config.toml
arch = "swin"
num_experts = 64
moe_every = 2
shared_expert = false
projector_out = 128
orthogonalizer = "polar_express"
epochs = 1.3
Rows from block 10, named by matrix and row number. Rows with one number belong to one attention dimension. Each number is 128 + 24 x the weight over the matrix's rms, rounded and kept within 0 to 255. All counts start at 0. Numbers have three digits each.
# q: window attention query, key and value (stacked) (model.blocks.10.attn.qkv.weight, 576x192, the q third), inputs 64-127
# k: window attention query, key and value (stacked) (model.blocks.10.attn.qkv.weight, 576x192, the k third), inputs 64-127
q.54:112162120100133142083097112161156107128132128142101150085089091138137142127121129169154149156110104137114115147119146144157186141071128121104126108112189180098115148153157147096156153128143133
k.54:120141125107104172139159102174126101152146133139159082161106137121148145102146156101183099157113119106155126120148172144119143112085151136108148128153104060136131134174130134165126134097133116
q.55:119117129138134134141144156134164153107142122158166108152172122149116137140099097188128103098156104154152126139141152092123106137139131136100096138115161152136138080098110202118158138146110144
k.55:159156154133100123132142169131116160105131115134158089125108122163139137103101103153138145114114114142141163131118154118116167119121098089141134148150123114155128122106134134149106089139114104
q.56:125162100102143130150083112127129117096107111152119123083156140142110147175130096161125116100134112169097131120136123145136124137132157133124156126147109134125121117146144081119103144123148121
k.56:123142103086087107123137084163094102153130151137154107093113163142129140100110145133115145112124136031164126095099106103174108103151134116170130148113154098097127116133150148096076113146160113
q.57:124111124137111124159164136126104141141154143165152138147163120159096104141081147163118163118142133127166103179147066149106139131136151106130120084148094108158128153147107140150142123162132146
k.57:098148130121132106111075123110194132121123138137153127146124120146088162132082146123163131069160137143127137156102145182152083082095114128150108144128073123110121115113163152145139084174146151
q.58:089159135140082140146118084141129119146137121123153162140144147125125157151148098121131126144154138081137132169135124127111127127164119134127105126154140109148122088154156126108103175144134118
k.58:148125125103119094126116145118149131148106119150156144135165114133125140156166108163122130149098149152137158153153114132116121129164100109143121134097151127128110074134112110152138109130118113
q.59:105132107127146116113080147112118084098110138160098167136142145114119096150125125136119141127162079140106111125115118175114069141149143143112141149180125134119134107151119149155079167132115136
k.59:144118128123063114116172108138128126161138157122124153146129103125142122140107146165110118090177146104094148099116120134118097109160114139173103159129092121126087151133108140124141157152122128
q.60:093123134112146128151130170112155114112120148151122105126127122132142162096139119134151155129118120117124151130145148156125141089101117151139100125153116134095098129110125160126106138123137149
k.60:130104108172124150125116155105106119127139105120137137104107085120133153118166135125115165113118155162134126089124096132113139159168123102143132117106133134131123186117109133085130109151152107
q.61:151135140125103122112155102118155115124088129162153117127130124125134108091125101143164156139128130112136146148130139149112137123150113130113119143144121137087126114116110132126141131088135144
k.61:150126143106146149124114149131128100115110149149132112157125134145153127113158123127130103155155132152116131128119102168127099157124116164113124122127138116121142135126110106144135150101143139
q.62:110159127119096145121159116107128137096135123117110120067124117142131146126104129146130101126139122103072115091126117157145121125109094102116139141127145092154092123164131103112130151116140132
k.62:104096152120139069128131148103093120139131142160108146144115132147142109139150133127168132137105146106119119129116113084148108171119186137167144121084161106097171136121103109130142140129166128
q.63:145141134156105143132097139155133133147106135093126108103088118115163132131110106093130158140143120137149183161142117168132126143116114112110117103142116101088136114178155148104165096136134131
k.63:133183135152166133133080154150142104173132088111077110125090107179147151129128149143139139134115089181167136156088138133114094166115108160091094165116138128159141104146125141155132135103129153
q.64:158112149171139129146116115131146188099123101140079095153120110135115103141115132097136164154134152152154141111166114123124132117136105145143102115115137143099108148151099142103160143114154101
k.64:172165158146139157146149102107103147156147094112133122135109163137144153099158122129124131147167122117108104166165150177105135123103140147084137123140142110100120120113131119105117109114166122
q.65:105128115143092125140103140120119090187105143140079138137146163104159095136155091135108123141110140125157108149108138154145102120141143148153153098150120118111158161112155157135108126129105136
k.65:132176104109139109112207102097070144107161117101100114161107139111098135168100161112151149131108147123160137056173174131161145139077157126141137140134115134159146130092117154113155063130103084
q.66:098158116096133119147122150128120096115164126094133155142119107156142149145163107138119131136151124146132119142086154112119153123151099131111145126140145153140092150107120086108115097162133085
k.66:139121146116137135118107119117166159093087160151112090089132096109146174089115124092118130163158131154081097103118115150130124121133092151157117103111091132128145097132161083111138145120136158
q.67:121156100118114132122110139115131105125111120115119120135129132131133146131123136125126116111119109117085100100143147120151140099141113103156116132136142135154132128154092138129138107113136128
k.67:114094122146141113118140149119148108168131129121100118154131111123119104132136097141089124116143117128131088127121125089114126145128114106164141151136141142105159140133115144145113149153115139
q.68:140073131114147129122136153119136106144140106117141171135143151088119135101094104127141112158128146129110138143151152112134117120173150152128146110146123144136148152119118111130082141113125169
k.68:089109118140118171162174142168080106084129100171146138128108139112104141170116161136115121097121147136133148117150079090158136097075136141166158119124124078119175165085135137135097103156168115
q.69:156118113093145097121115120132146123115110121133123138120118128155130147149136099127154136136130128129086081146099123134154145130131133110137125122118164102132118132133151124151099111080129090
k.69:113121144141161159099112143086134135133104142132091130146122126161145119158144105134082121109111136120137083135138146132106143174156139156157111121124120137169104117129075150126123171168102113
q.70:115161119146108130111109123105144141121127118131094141119119161105137098134145132139135152135128122154156128099131109102161109107100108124123095095132104165140163119102145168100100128143142092
k.70:107142111102160146117166143091096096121146115119119115129127114082137158135165113108110149119157146108121137152133122136100138093135123155139143104146126121137112135140096135134153139154108090
q.71:118134126163123072140145121124133129160071093142123096169152121149138116119129123165111127128153136140162113137158107136108102118124103186132140151121147137115124129148115106137142135158144094
k.71:145128107141104124126106095108102126156137095086207110139122143135133147112142169105163149135190118125103086128123144152155104152131171147060084120197098176132142099094134139146134131064125117
q.72:111104133128104127157094102119122104141098122140105102152140148159160155124136123178156159150139134142100145079122130113137147096104103128163149117147121151121172121115112118171106180124131092
k.72:147129175110141104142143134156106135140146076114119153079150164088162123087121097099152121180152168120124101141126130201153116135137136137139141118117126128130110101134144137130152142094121104
q.73:137114143132150122110132170117115153134128082170116139109122135155085103144136099133135127157196193109156131089151140139129109108141136109134120120117122139133145152129103133139133143140104121
k.73:123164094138158094104140098160113105142106102105163148136097116083134157146159178109130130141156070133136151142108137133137102117109117106120145135145119151097148144104156114112172095120163149
q.74:148156115107116130148100135106064132165134109111174144172101148124169126130151126090142136121142091123126158113143140159128132118141100152119154126119083124155140142134143148148098137155123166
k.74:133115112123134114089111137161137139111139120105122108140125115123090134149170118102156144148152131145140144110087101146147099127119107112131146118106107132112156107124135097135151115116130139
q.75:105116144098102166142167128148124092164116115120115108134130129136119124102121168085118125127121124113143114120102131136171149123138155164124100097140119154116112130126153143128100160135136104
k.75:132134093148167141111159155129122124110121121120157129099124165137102107126143120111104109083149096114125158112121137135126160132099158101103130155114169123102119105110156101136114120167118152
q.76:152118129140144141132150112112123115098095113105092115116107139079134112106111118136142128135113088172129176104156152128130111160084104135147148134111141151092129130122084086148144126140120101
k.76:097141148158149143114102107177105182150140118151119168087139136087180099101102130146114129105141093121106141112136103155119114109120121148124141090120078105141115146143114084142150148100121139
q.77:093141152168126144145102137142155111103157128135120164138143107127132132114108122144151114107147141090149143094124162117136124161139112138138108087119109138098104133128123109126154155109140116
k.77:169110127116134122152156123121136103152112107138128126144121100139115133104164103127124092088135118078129100184082149124128104148152141144093133129153131123149099129122137114094111124081129159
q.78:099139110063143125135144141140139161114127108089117135163081132125137139130098129141098107144137142133142149145131137109165121123120105175158159122160127125134113125104150158144132183143099116
k.78:120111127168119140151145164130122111126142120162125133105188156089092128126128117136101163124093125101120149124160080122126112104118103113181173109155125134131149116145147136126087141125105142
q.79:117120147155133147118147106117146110146131167133134129126121152072162084142083079104128100158139116142133114170092171118145100074151154154130115084132110146099154161140092114132105105154123134
k.79:080135061093133165123180131105136087083101118106102111124101115116104150193105143128133131127127127187130143099151125096134176131121107145124158134074172110136172154124107142193170152167132110
q.80:088150111145108140120146103126100100126152135134125131125140133127116110087128156156104154134149118140084111146133138160168148103146117154164121134142143169125145093113136092123124122164139103
k.80:061132103138097125158151113123140155122152142174112159085149103100112140133124150150174143116130138147144136115137112140100128126119124131150137130124167133123147140138117147144115130125122124
q.81:104128098139111122148101158135134124132091155113096133121121133134138110118119116127124170130138103157084104113125083112107114118132142127130136113120142113154114146137142113160134109163130155
k.81:085113115139124122125121095135112120106143109146126142135097168136157155151115131128132115139086138134135119095132115135118139125119140131098115147171113133128135138077155139116143096114117083
q.82:146164135149131128124156138137155124100100121122122122169104137144095134118144135095127113170121169148143143132151114113105161109113122134145145157152130109113110145135118123088144100153090165
k.82:087118142136111131155135130169112126180117155140155139107149154124146143084111118083089125120147111125126139107154136164096102139141107134115154112151093140151132130102123155152157108111146124
q.83:108119088152113121133118134096097136101114124122094130110115125144117128139137152147146114098161159141112174143131121126119124095142137126104162122118119112191118110101104159156141158121114121
k.83:118092124104121140137125145138148140155137091130148108103110115082087144136138100122126161140116127110099123095137111128103118126105139145127114073129106142130141100104144099167132100145160167
q.84:132112116111151108118157114157114087112091097140099163117166146127115134097149127121142086143103166150128145152097106098156101140138111139108128117135123143171171119105103121135107140093133130
k.84:140141119082086163167157127151083149073145113153161122094075154085089156164152166122159128120132118125124156110143134141176116107064143147150117115099151104122153145138103137169140078118133094
q.85:134131143160112101114126139168108071146088129093146165078166153140130117103112085139151151137148134146115157120179131155126099124122153136135139098170106127137119149186108135160119124137157149
k.85:144100159133151099145155129139087132145145103161167132137077156154109153135133144130156113160129152150146138138126123150135092108110163125094143160136149132127181144142111166098114125124115096
q.86:193155121118149150145111143114103145139137156131138109100087097131115147145083126120142106118104140114139132096118139130114170158121118087107134136110132122145141094131154180112144093105104109
k.86:157128125132131096119089127161140127113126143136099150124173116141161091127097140137100123130136129128118147157125134151137150124144100120126109126115104137153110130152169107136126123110103162
q.87:120094101153092109127149110126124091151099103158140147135146106069112128131107126157110139156107152150143150116151116138102096146100130151109119151136134131132127140128129165133106135129124137
k.87:100102074138101119151130114105118137140134129128140131157116109152124131158123105139118128134138116123178182141156118130185104138120111129122163140113149136126142108123104143131130145120109141
q.88:125131163117138156102135142113146140098154183141138117104144120095160138119133114115121122125086122148125126119097133123137132184112127133147100104095123185127121089103095119123106109136095149
k.88:125152147124156127146087133099125148120101169148091165114175135117173110146141117113120110112113148137089136141120135095112122144165147154158112125156157139165106130126147100099140141108111088
q.89:168150168076122093167143146089131135119130121112105139176129154137116132165115141132154120107149175107134137134167117142119148116117124128117158153133077152169142139112156095086162104103142091
k.89:162152143128128095157096130123114115127132139129148130134127102128126119134130125106143142168174095113070099144106132150094111106135131137115081084151112147147121097121114117103113146123145122
q.90:107152127131099103148142132122095171106173125133129101131135123120137146082148127150129120096157127111170096089127109128133099152141118115137110135129086110144120123085153122113108111130159106
k.90:134155127134151106142132153126131145137129167119080141110166093131122143155135123109133089155113131108131126126099106138093127141147143138130148134156141163122112106124152113105130135142102125
q.91:114167148104142131145136146080116138124154119136127119142103121170148105152100149152119135097137129150128135110115109107125173133134140130153109112145105108135099113148163158078168103158136092
k.91:170126139149169114104137110160171106148120132110091128092153112112104128073119118119164145143160154124086103162114134120086104110121093139175134112144088124113117117137132117100093122112125109
q.92:150159129127105118134084097147152114161129113133111127121172109103133126144103089142098129148118126136113091145186097153157112135150163156120118122149128111117125136131093179148105164167156119
k.92:135123094126107137166177140128055126104113097108135097127068125138119115132113124125110158132100136107187125130094102113162134128094154134111095140118151113080142114102116179150087135161139093
q.93:158119138106149154144092127155144138107158102152125166150136121105118114104134113156153155123141128128106155112134135091127152131148142119099152115110121100120136117085117109144148110137123142
k.93:151104105154132125129146137133119149130089104137124094120145125146121139124136105125134149127118112082140143108141140140149137134145112112125112116134090129113149166100106105149136096147108109
q.94:156137152118140106114176125144131148143153096156135167118171108101145123137107141105132135131095175132141156134170105111129128103098134097125153157130108158133104105151118129152102132116144109
k.94:147132093158122151165139110162099127135149159132156114108094154108123113165116114126091157136121093131130152134120115135148121146117154111100113084115087087132138108122114163135118105135111139
q.95:127138133118114105123130129114095170119159181122125128157065093114139120162095153111095126119109153101141112125114109094103130109099096125148141156127146105120125137134125145169155167127126141
k.95:127159126153132124101099146096127118127120072111129123146158117130162095105137121137153140155146115142110134143149120125141139154165098099125126098150112121088126070120141124150112108108132190
q.96:099088172064112158112123123109127151098144159100147104110092139112137117107151130087107126134161146176116124084100109166145148129140136157110095110153104094106126150104145135101156105106131101
k.96:133120148143170139106139131121126084144148097150142119111126148136115139119105133119118087137098124138132162124118129113140160107136129135130133085173116130120161102163147088053117152160099114
q.97:123107149117111131110099108149119149122113118128109154144065114144116169140138107161170142154130106097165132146153147121162125142144125150155168154097172134116157087153177115109132131097141102
k.97:120099105123080149108150169123117109116135174132110139120158113115152126101128127134160120128179128098139135142146125132158145123129136123105133104115102101157108146134142153130097117150157113
q.98:149158149140130132097159131097133132147149098129107112097097104128149145107126144121140107095157134079142136141127110143138139134129144126111130127128179145167126129117096088135110084068113142
k.98:062098104141167112162154138122121112150132110118133108102139135143112181169120131092129144142112192140112097135137109139121135152111123114108146143150140128138131142141114109171116136092134122
q.99:111104127097130121131102131128141178115122106140137176156095101084144140121119161155152107118143140150132091100127150153172127119143085114133126123116121182078141122124130136137135148132127096
k.99:129139142091113148091123133126140152133100089158080114106123116138132141150141093145139123137152100105143145139150142133170132147115099086123127087113093113093098134131113135117134134154154144
q.100:147100103146137077130091130124126091137126152138092133094153154108115115146119099121117137133132125112164129132133141112128101117114165111120133114109116173118143151157145127150103146162138133
k.100:155167150144153117128107142128174127146138130114123140148125107118106111103151133132137120127131166083114122138079141202131120111096133119167102116100101130125126091130136154108150114152167149
q.101:120147174107135104154159113135122133101140122175120121158119133091143122084109119147117154179162153152133134115119134108108119130160140100150150112147191117145114123174097117136110134075146131
k.101:112136135102107123102115085181154078162134123166128131097170122124116164112133131117147141128089133131094133123061115166146149104120181205118104140107085136148119085114158159106149129155150146
q.102:167133117136148115114132143146180080107114120103128147149171073139132136130138142117147084127150139112098125165152123122077122091152133094155169156151124124159141080110141072157123148112106119
k.102:125119133107101113131123104164105140152129143165186150109148112123129130115155152155174175092138091119088123196112154121130107122147113147123112158151109147107147111099136188145133125115143145
q.103:155088148141159126110132175138110143113108158147125160133119109155165128140100164153113097123184154148122173093092156124136189152090122142097134134093136125122128143107108114106139170127128141
k.103:120111102122100117101157120115111143117096095169177127107150152126100105156109121122092110098078156160101134152137095072131156124149143075141134107133145128138106142178157121126132150075121113
q.104:150150114149132129122118164163170147118144124160111082120153102130088139112127122133132151129106140090147129135108109128096157106119127116140124167174164121113105105096137112132099117120152134
k.104:117127172076081103124127091105166148153130116160134110176150175099158162126139120146146090119129089146129089094138214146117116097149137166132097154122087118147099128079123183134133137120087143
q.105:130147120110147119155082105128159113133167126110150098089141100121131112156123157099127123092109141123132136171150118111133154143130144125131100115120119143120075133100126126140129107102086135
k.105:127119169155156113109165139105113128093110095139114103109135124151130131163111129148124114099114126148091119133131116129127133118118093118146122085136126128129121110149119135116096142099150101
q.106:120153128114127172122092095125157109134131119112098103110121111155155106127145145117143151147098120104119125134098115111114145109110158118106101135116123136133077101141134130137099128146126121
k.106:156140134119133135127118092127105158160101131135120123113129127121148142143134172123130112106141122129129111154143164120153134122152141138156156153131132137130130117117111161148096149149110128
q.107:099129168107116145100128107180124145149153120109135121103140105151148111155088137131114136106114086159126133145122100090125147145106136107140081145118119164110162152125132104095129124107105117
k.107:144116120082138099172106170118065149141124117068155122139077162149135086094101139115115114151129150138142142093196132089125147131132140108082143113113182123194161128163134081157105134120121120
q.108:141119097166142108157147162153105142146104093115125146169137163096121155083137146147132135130143138146133102141180116122141084152164100113108120097099101117134179157123121163152129125097133106
k.108:152164093115142122124121130140157125116137100119126150156117136113123081135168106136117110149091157139093134118093092113115181116128153093114104154144171108113145112120115106120096065163109136
q.109:128081153109118165168134140097117139093127130117132156145147125102116137162160127111082123173112094174152186084159134124127149159102055131066165088113127125140117160133109111132166093131149117
k.109:142098129146174076150143151110106155150133119097088091114114144118141099133159104115104150116120123155125122116159092114145126167113107110124139147144148118117134117151167053107122114137145132
q.110:115122137098148148073109110150102099132109132101179103154097120130148102072162132112161136082131137092156094083127138156105094089117155156134099169100136117132121135095150151138137115169122148
k.110:135168142138087135106147084133105145130109142198137127129166084167129155139118149128146079111176108132122151155165168145112121105161108162110169131155108121084121133074121178111128146132136126
q.111:092141137177106175127169122180163137086138106156141111119136114106126114145101100099119133119124117161108123167093103130135142159113054093097132115095148120141129155197142056140118145143140131
k.111:162119085082133124174127161141133110119142138125127125090125153138146118128139121118101122139088119103153165110156070085101104150118093104145129131152097118136136117196159049117137126105134072
q.112:147124133138140114133102126109112156123142118121144106143098123133141138108086183136128168128105111133155156088119143132135128149135141146087137146089133163120143155111132134128169115100097092
k.112:094127126110118120132156145109140135095160123093125122113099148160170101111107104105114104143128139083127115097140134119132082120128137120058122123127138080141127141096119122086127068122132133
q.113:151120090180134104120115166141142125091103111172091119143109130129134104067100164136160119175135166104141111108153124138096113145161127135174157123113138096143150142151119101173137105080148120
k.113:104134132085067117116103109116129125146170139144148169126149122125116123117160107139161162124092153097114080182079134168138162119151172165122117132120132140112123126086143187125125101169152142
q.114:144128094091086169127146143110112114139132148119099132148117073097108115166151141102134108130162145104164120113111139102137120129129132175115101166125128071125097088147147173143131133132112118
k.114:123142172154128106125142118151087097172130124100147113118143120161146195118118106134160103127144098149103149121096155163137126097142114189143120139151125166100138110070145187137131122119156165
q.115:127102132117179152065127160123126148121096136094111127158110138075129138169143078161151093145184168099113134188144140104095117179134083153209133143174147134138099095103120152170114145184133118
k.115:104124115083102103146110139127142137137151144086143122099126118081117188103142125132163139199179142145148167135153142140155110120161112184124140121104111170105141152049138165143167111127150104
q.116:145122160109117117133123106146130155130092126143096127123141174121146152135138106122108086133157160106119028099125087156119116110161101106207137134141151105168167112134167105137143119107121093
k.116:093093126110144153108120128133153114156106134131109136126129138106114138108088150130142099147149150110113126150089148113112124130141107125114104133100137131118163131144107147128140162124124149
q.117:129167151103097167095119116139124141125143153130132121116125106167107109175148088141135133098115103121105113118130145111157135131126087085131135117113137107117093137120089117099117147116141123
k.117:167142102188114111105144141123088071109131154130124120073116139153125183162122149095132141102118127113089152139149108116127133125144110133114110105141071130139133072170105125125141128122127120
q.118:129159095151098120175142126153113105190171105156123094121190135163098154137146138069118106135137125133090100154119110119099109136130124142102117072089103102135106154162145138137117114128131096
k.118:151130157139142130139138109129151095152113104144125085122106136132180147144127116101105125111111112102136101106108156136127089109097105109176128115134068122135124067113139128114135121109116133
q.119:141119113145136107191075159174157116148140111149144115088142128174155110089123160130144174134136157117177112167186123125085096142085191105148102097133135138116120136131104127159101131152080124
k.119:106141153172111140126131101116162116108150149156117153152121137175115116163136096112140087091088152114144073201105156123126147089112172142125142150142128110120118145123126150153121105141104106
q.120:126126136123133129155143132155112075131104125143115143113125173138114135138157096140124112139144146114109118137143073086144150140136111134170118088113135107133117146154139152138101149124172104
k.120:117109125179134144130143129127147095145130131105132147113122161111142140112120146132124122109148111130123119156127092119099125126123141095150147118147125132115138083138087098154132103127155109
q.121:097146122090114094145113129130145129155117092144107119110103132156071096110106142114142095161118126125108074177142133144142146107130162114197117111157135106117167123098132157138106152113130121
k.121:096147150102105116140109149133167119130144109126122112117127149124118148122131099159147111171145117112133114128069156129136145149107160157150128148124122100143147145110125174145103154135156140
q.122:062170153110168186114084149131150142148127146097149107130124091146112131097122108128156131079122139114113177154111135139112150192111145120138103141139155122126135058085166132128122148125132147
k.122:116108129104120119147102106109117160080113095101163119169082147097167115151115175128129124130099153143163107095162160076102144104145124112106140141125160098144120137086108107143142139078119115
q.123:105108151133174165129180133115134154118160148132127126149106115113115134127094128130137167110131131161110136118111157165100140117118068113104103203098125099122101087116087092093136089120104143
k.123:115122110169160131153144139094100135119128158169164106137140146126110144150139112130082124095129153126114146157112095126118119108143134128094146152111156126151121160120144088169123127056103122
q.124:118089149160090121152111130157088115128113132141127112105125119081120120140127141159112132200128134137129133155148158152107105101152157126123137049149132120090178105150164123138140133176158094
k.124:165092149085164142110143107132118151127164124105130153131119126098129129102136115153186120147149121101136084148115129130141158122146145134125140143129148120113130103105147129116130079155153129
q.125:145104129127127130102122128123140109137098130083082126137084089102129154131131148160157151188124143072124113149088153164137094126130095204134134175130105136159147105118143112131136127132141120
k.125:107147105100086113123164121148147157153117134103105147114128140101155147130133110155145143123132100096111161154119128134127133127131142188163138119134117149124123154107133178124137118133119120
q.126:120120148091107119102139116117144096156086139076131099073100155136125142115133166136122156156168080107143127096129172127136135135122173168114164105159129113110146075147137109114075111144090129
k.126:101153142100073114123105096135115124160156140132158145103133141116114179104138135116116120112141110125184136114142095145102132145167130177148126130139110129143138116091133191136130110131148091
q.127:144139136153188087100151156139081107115163130136076098142188171118121142098159091076103129168165157135140096121097121124122156093101113143120143102144183102133142146145146168151098089112155085
k.127:120136174139178141096177142124176107154147116130093142093132138120137150153129116137116146112109133118105114108084084171101121096103146132192100117163134104140132122111174140096120129160137169
q.128:163080122110191155095123151178098124122165130126165169116099158139118123130124131104118101117124155090128151154113151149118112161093121105179176148111131089136063110125092115114164114113094148
k.128:119137098161094119102085122112094115114108132163073127155172104123144066165130097103102153142146103134121148131094146099122121121139139128127147088111121149132133094111160121139168127136139125
q.129:133053135092100088166133114123110088143131137115084096124153132094144102177107099114158132165131133109170104125105151094198099070121148171147141131107129091109130084150121158180100148151133088
k.129:097105116166176119115114159054095035146127128134015131120133213099104138111102101077155165115077183160108070100149109080096140113146154120147088180054134157151159098191137130156135111175067128
q.130:174142116149126121112115100128138138153162081165071134115142140120076156108074139118132143183143128119152135123189104121133131141120083155159122102125132117099148155204121146146142155109132154
k.130:109116144079108145119138142149129112111146101120129139168103150148088150081138109163132093142114144123106142110126089106111112125050128112132120198174127100126115140134133151163094101154138159
q.131:097113116142096082131091119128139123133111145118107106106124093142149150081144122123147102144136103163116166138161178115146121080097116123143104130142149134132117113157140147102158151139140155
k.131:101105109096125112168132155117094152156130103158160145154108157161140156112135131127129141080101162132132151170134108124124135139125178151156111145125137181120137130128129139108122133135153119
q.132:104134123104090151125113104167120112107137142125112099129107103184142131118158169107122101151092129154172118139135150123108155121133126100180080133119115129149094132114104112149125106116100151
k.132:152118111120121123138113143165150134165146130140111139145111123154116117076106156104128106081138119145102105118100113150122164125168136149105139170147105120141128090104156151129170107131106159
q.133:136115143109164117111149188107123150117114142138174131090100147127135096133150139111124150091100140103121136169141125112136133122140162150120128114115114114128088140117129126135092125137142150
k.133:141142131137107117148112103154128116115155129135111129133155073126146088143127146124087127168182126096143091110098131154147142122143061136113108072135107126124147119109096112120163108145150124
q.134:120127140134131139109134146113115153147093142126177090117150111157138149148108106152122127104150131127094141108076144115114112165131075134104104180134146149116118106142111133158098165136131131
k.134:144150140144107125101126117151114103114120118107135101122126117115155105135118180137105121121131092101165109128130117136134117122161130133137137092136150142147117119144095140115126107115126117
q.135:164097132140083099141128142093148142134140135122116108100156151121148089133132155119141142138128139096145148118153120081083104107133129170107123099110106107140147121143166162107136096173146148
k.135:134170124099152136167176138136105094095096116098115128162106171142123180119130147166164135146125161143150116119137133153163123132105088143092115145113130131111147143139107140137155092154095160
q.136:140099102169086124160120153089106152152087102121116122107144134112134126097135156106115134136124110171136140135167124123146116123161104151116107114125084131133164098122110131109116116126148141
k.136:059098090099139119141097122161171168158178130136152149116127121115121166127079124151138109123113140135153142139142103113130137133139126127118126150122157151087171141109119139163154122159153122
q.137:113122126147170160120098162142126167118171083182126137137134102128121148111119121146128126136124144123160168125132145157105130099105092097144137144126139158156121139117111142123074105124127165
k.137:176148115118084119128126115164138147148159123139159132141106091122130122128124132115118113131205116121109133103071179175149141079137088152108174111128107079169085126104072147091125126098151136
q.138:139123113156148129108146077102201120101170110137117115158091142129112155087134104089098141157102163162103130144142119147115112135171144104118130139133133121089146114144126146146156107123123118
k.138:106140121080140125124151130148153175139154133092176121137123157157109142119120113158118152127153096134098143128123111118154156138110100080132121144154119141114113112121106122112121096114154146
q.139:131161125109114137100143126166123095138122114127102122102188111104162132168148116143115127128078151054145101130088141142142120101121108114134089100115120095122129129145092117165151129169115073
k.139:117108124153160171075100189058128141123155117108049153115132208085162092112103087084176142083084095151097128148164084036100090140107196126121095118102152177132170129135184133195084147154129110
q.140:134148137154117118146113172101138104120120147122147149093158129103106152132072125110116095155135140139115163119175080130156111135141130150115161141125123138131148093143117158137134136087118119
k.140:145170150111129138090145114147085097123117083123122100114120124145130157108135158127127132181109140119133156103125160150151096138121071135140139122106099128149161134125132131105095092134160132
q.141:100111141086150165151135110137101126161099148132112172131135167124107109137149095104159096103136136096133095149093120130135140118136151134075130114169107147127123132141114141158130103174097103
k.141:113143131138143163123120134079147103097105128162139097123131082122111132143140100135119142129121140147135127140140101107102149138173147111114130116124174126098087112139141103124131136136100121
q.142:119132102136167108166114106125161095154135137138128119117128140079170134134133118112140126096143110156135144130135102106154106144125168129141148146140116124077169142152107098102097182122167113
k.142:132154118139160129158117145120141101151099085135138101138099127135097106124182153138134141123118159116165130145145103114132104115141127125125097123103120103167086094180129140117110116171091143
q.143:113130172110119106115124151118099109157165122117168105140128160134121118087130146140137134087102124119116118148142088101124117137114123158111108115119123164139115126152109121128073123146132113
k.143:158147115109153134138144091118123150106140156154159142117114116131120132161152134152122135152199123140111138109079120190157155143131082138151120116162103094142142125102124171075130128098108104
q.144:088160145136102104124123101119095163089103130131109095166121110165114176119153195147118117089139156105120126141096134121125131113140069115112143156139117120135092139105115170126118102088100135
k.144:106145128117120106130171107141145145134133133135122125074142070140119172129113139137109128103168080146115143165074150141141158117128103153178171101137145110150140124129080145120169137092124131
q.145:147120132144095144133155176157125116111129140175110107132088132127089121150116123116102113147137110097146106104143131147129126114093117108146115145111139131085154124103124119138123149089116174
k.145:138174149120105140162129142152117121110117112128154141107122127124143112132137172147092155150145163145116139110142171163154110101162150133125171137112117085115135093094090127099156116117139155
q.146:115158117147130127142105097124112147123127098094114167114125140150096115146112127147130111152149131119145109142105087140126125167099110118112128097128100165123100137132118134117146138160090118
k.146:165084141156135128086092140064119146136125131149102142120166151090128114147114127098110139137133127131107126089127109112103119115099137132087123135149119115095092111087091108154137171165142126
q.147:124169122099113100125158136108146127138148084124097104136166137084116140133155111152089157142109116138140116146138127159142121126126110099120120107133125166137123152119138122113146094121105112
k.147:139132123150134154104130129147089168149112141137146153104130124146124138135140144096159082144154106111129148133113131129141102107087128120128152104143104148152124123162130152129128092171152118
q.148:125128144191143148168179121095111153147124097106151108132122135097139124161119155128088112113180119114117079152131156087079137084086172112133150119100093141137114145124165132074128106131129163
k.148:128171136132100114127130099109128094150125122146142101140117053147152164115129139153106158145143140102123162127115149129143153162126058154118152145132096118133118097107106131065126145149116142
q.149:129082105108119155171134129129094146086117147128166141106100116142119132129109161143112145074109163094135134119113116093127111128147201147143156125104154136161091096105119093118096102154110151
k.149:125111183178117120136144119121122138150151098169094116100132088140155050156124160151150134159113090107153107144053133157155132115187121103092151125143090140135127121141113117098110121083145136
q.150:163114081154147138140137136118143129130166084105131127110109143114120124108101140135127132117126143119122144137144119135142123150126148117133147134123104134094144144149136117112160108125131155
k.150:114160122119095125110148139167163122109115111130185147170155137147127099138150133174140113123132121124145106103124165145134167118117098131094166097116122107100113140135121142133121110116160127
q.151:119105129139125105158135132119114121091104106109173138151160116115161152141129130108142142078137090164093111136117149161112125130145149126112153124128135126123164156124135116104111113120110101
k.151:127108101110154128112126134173112130093137117137137156145118111128115120116150112094127151103106110116128138159145119102114163133107123141133129100130131153108128126153081130141118142138134130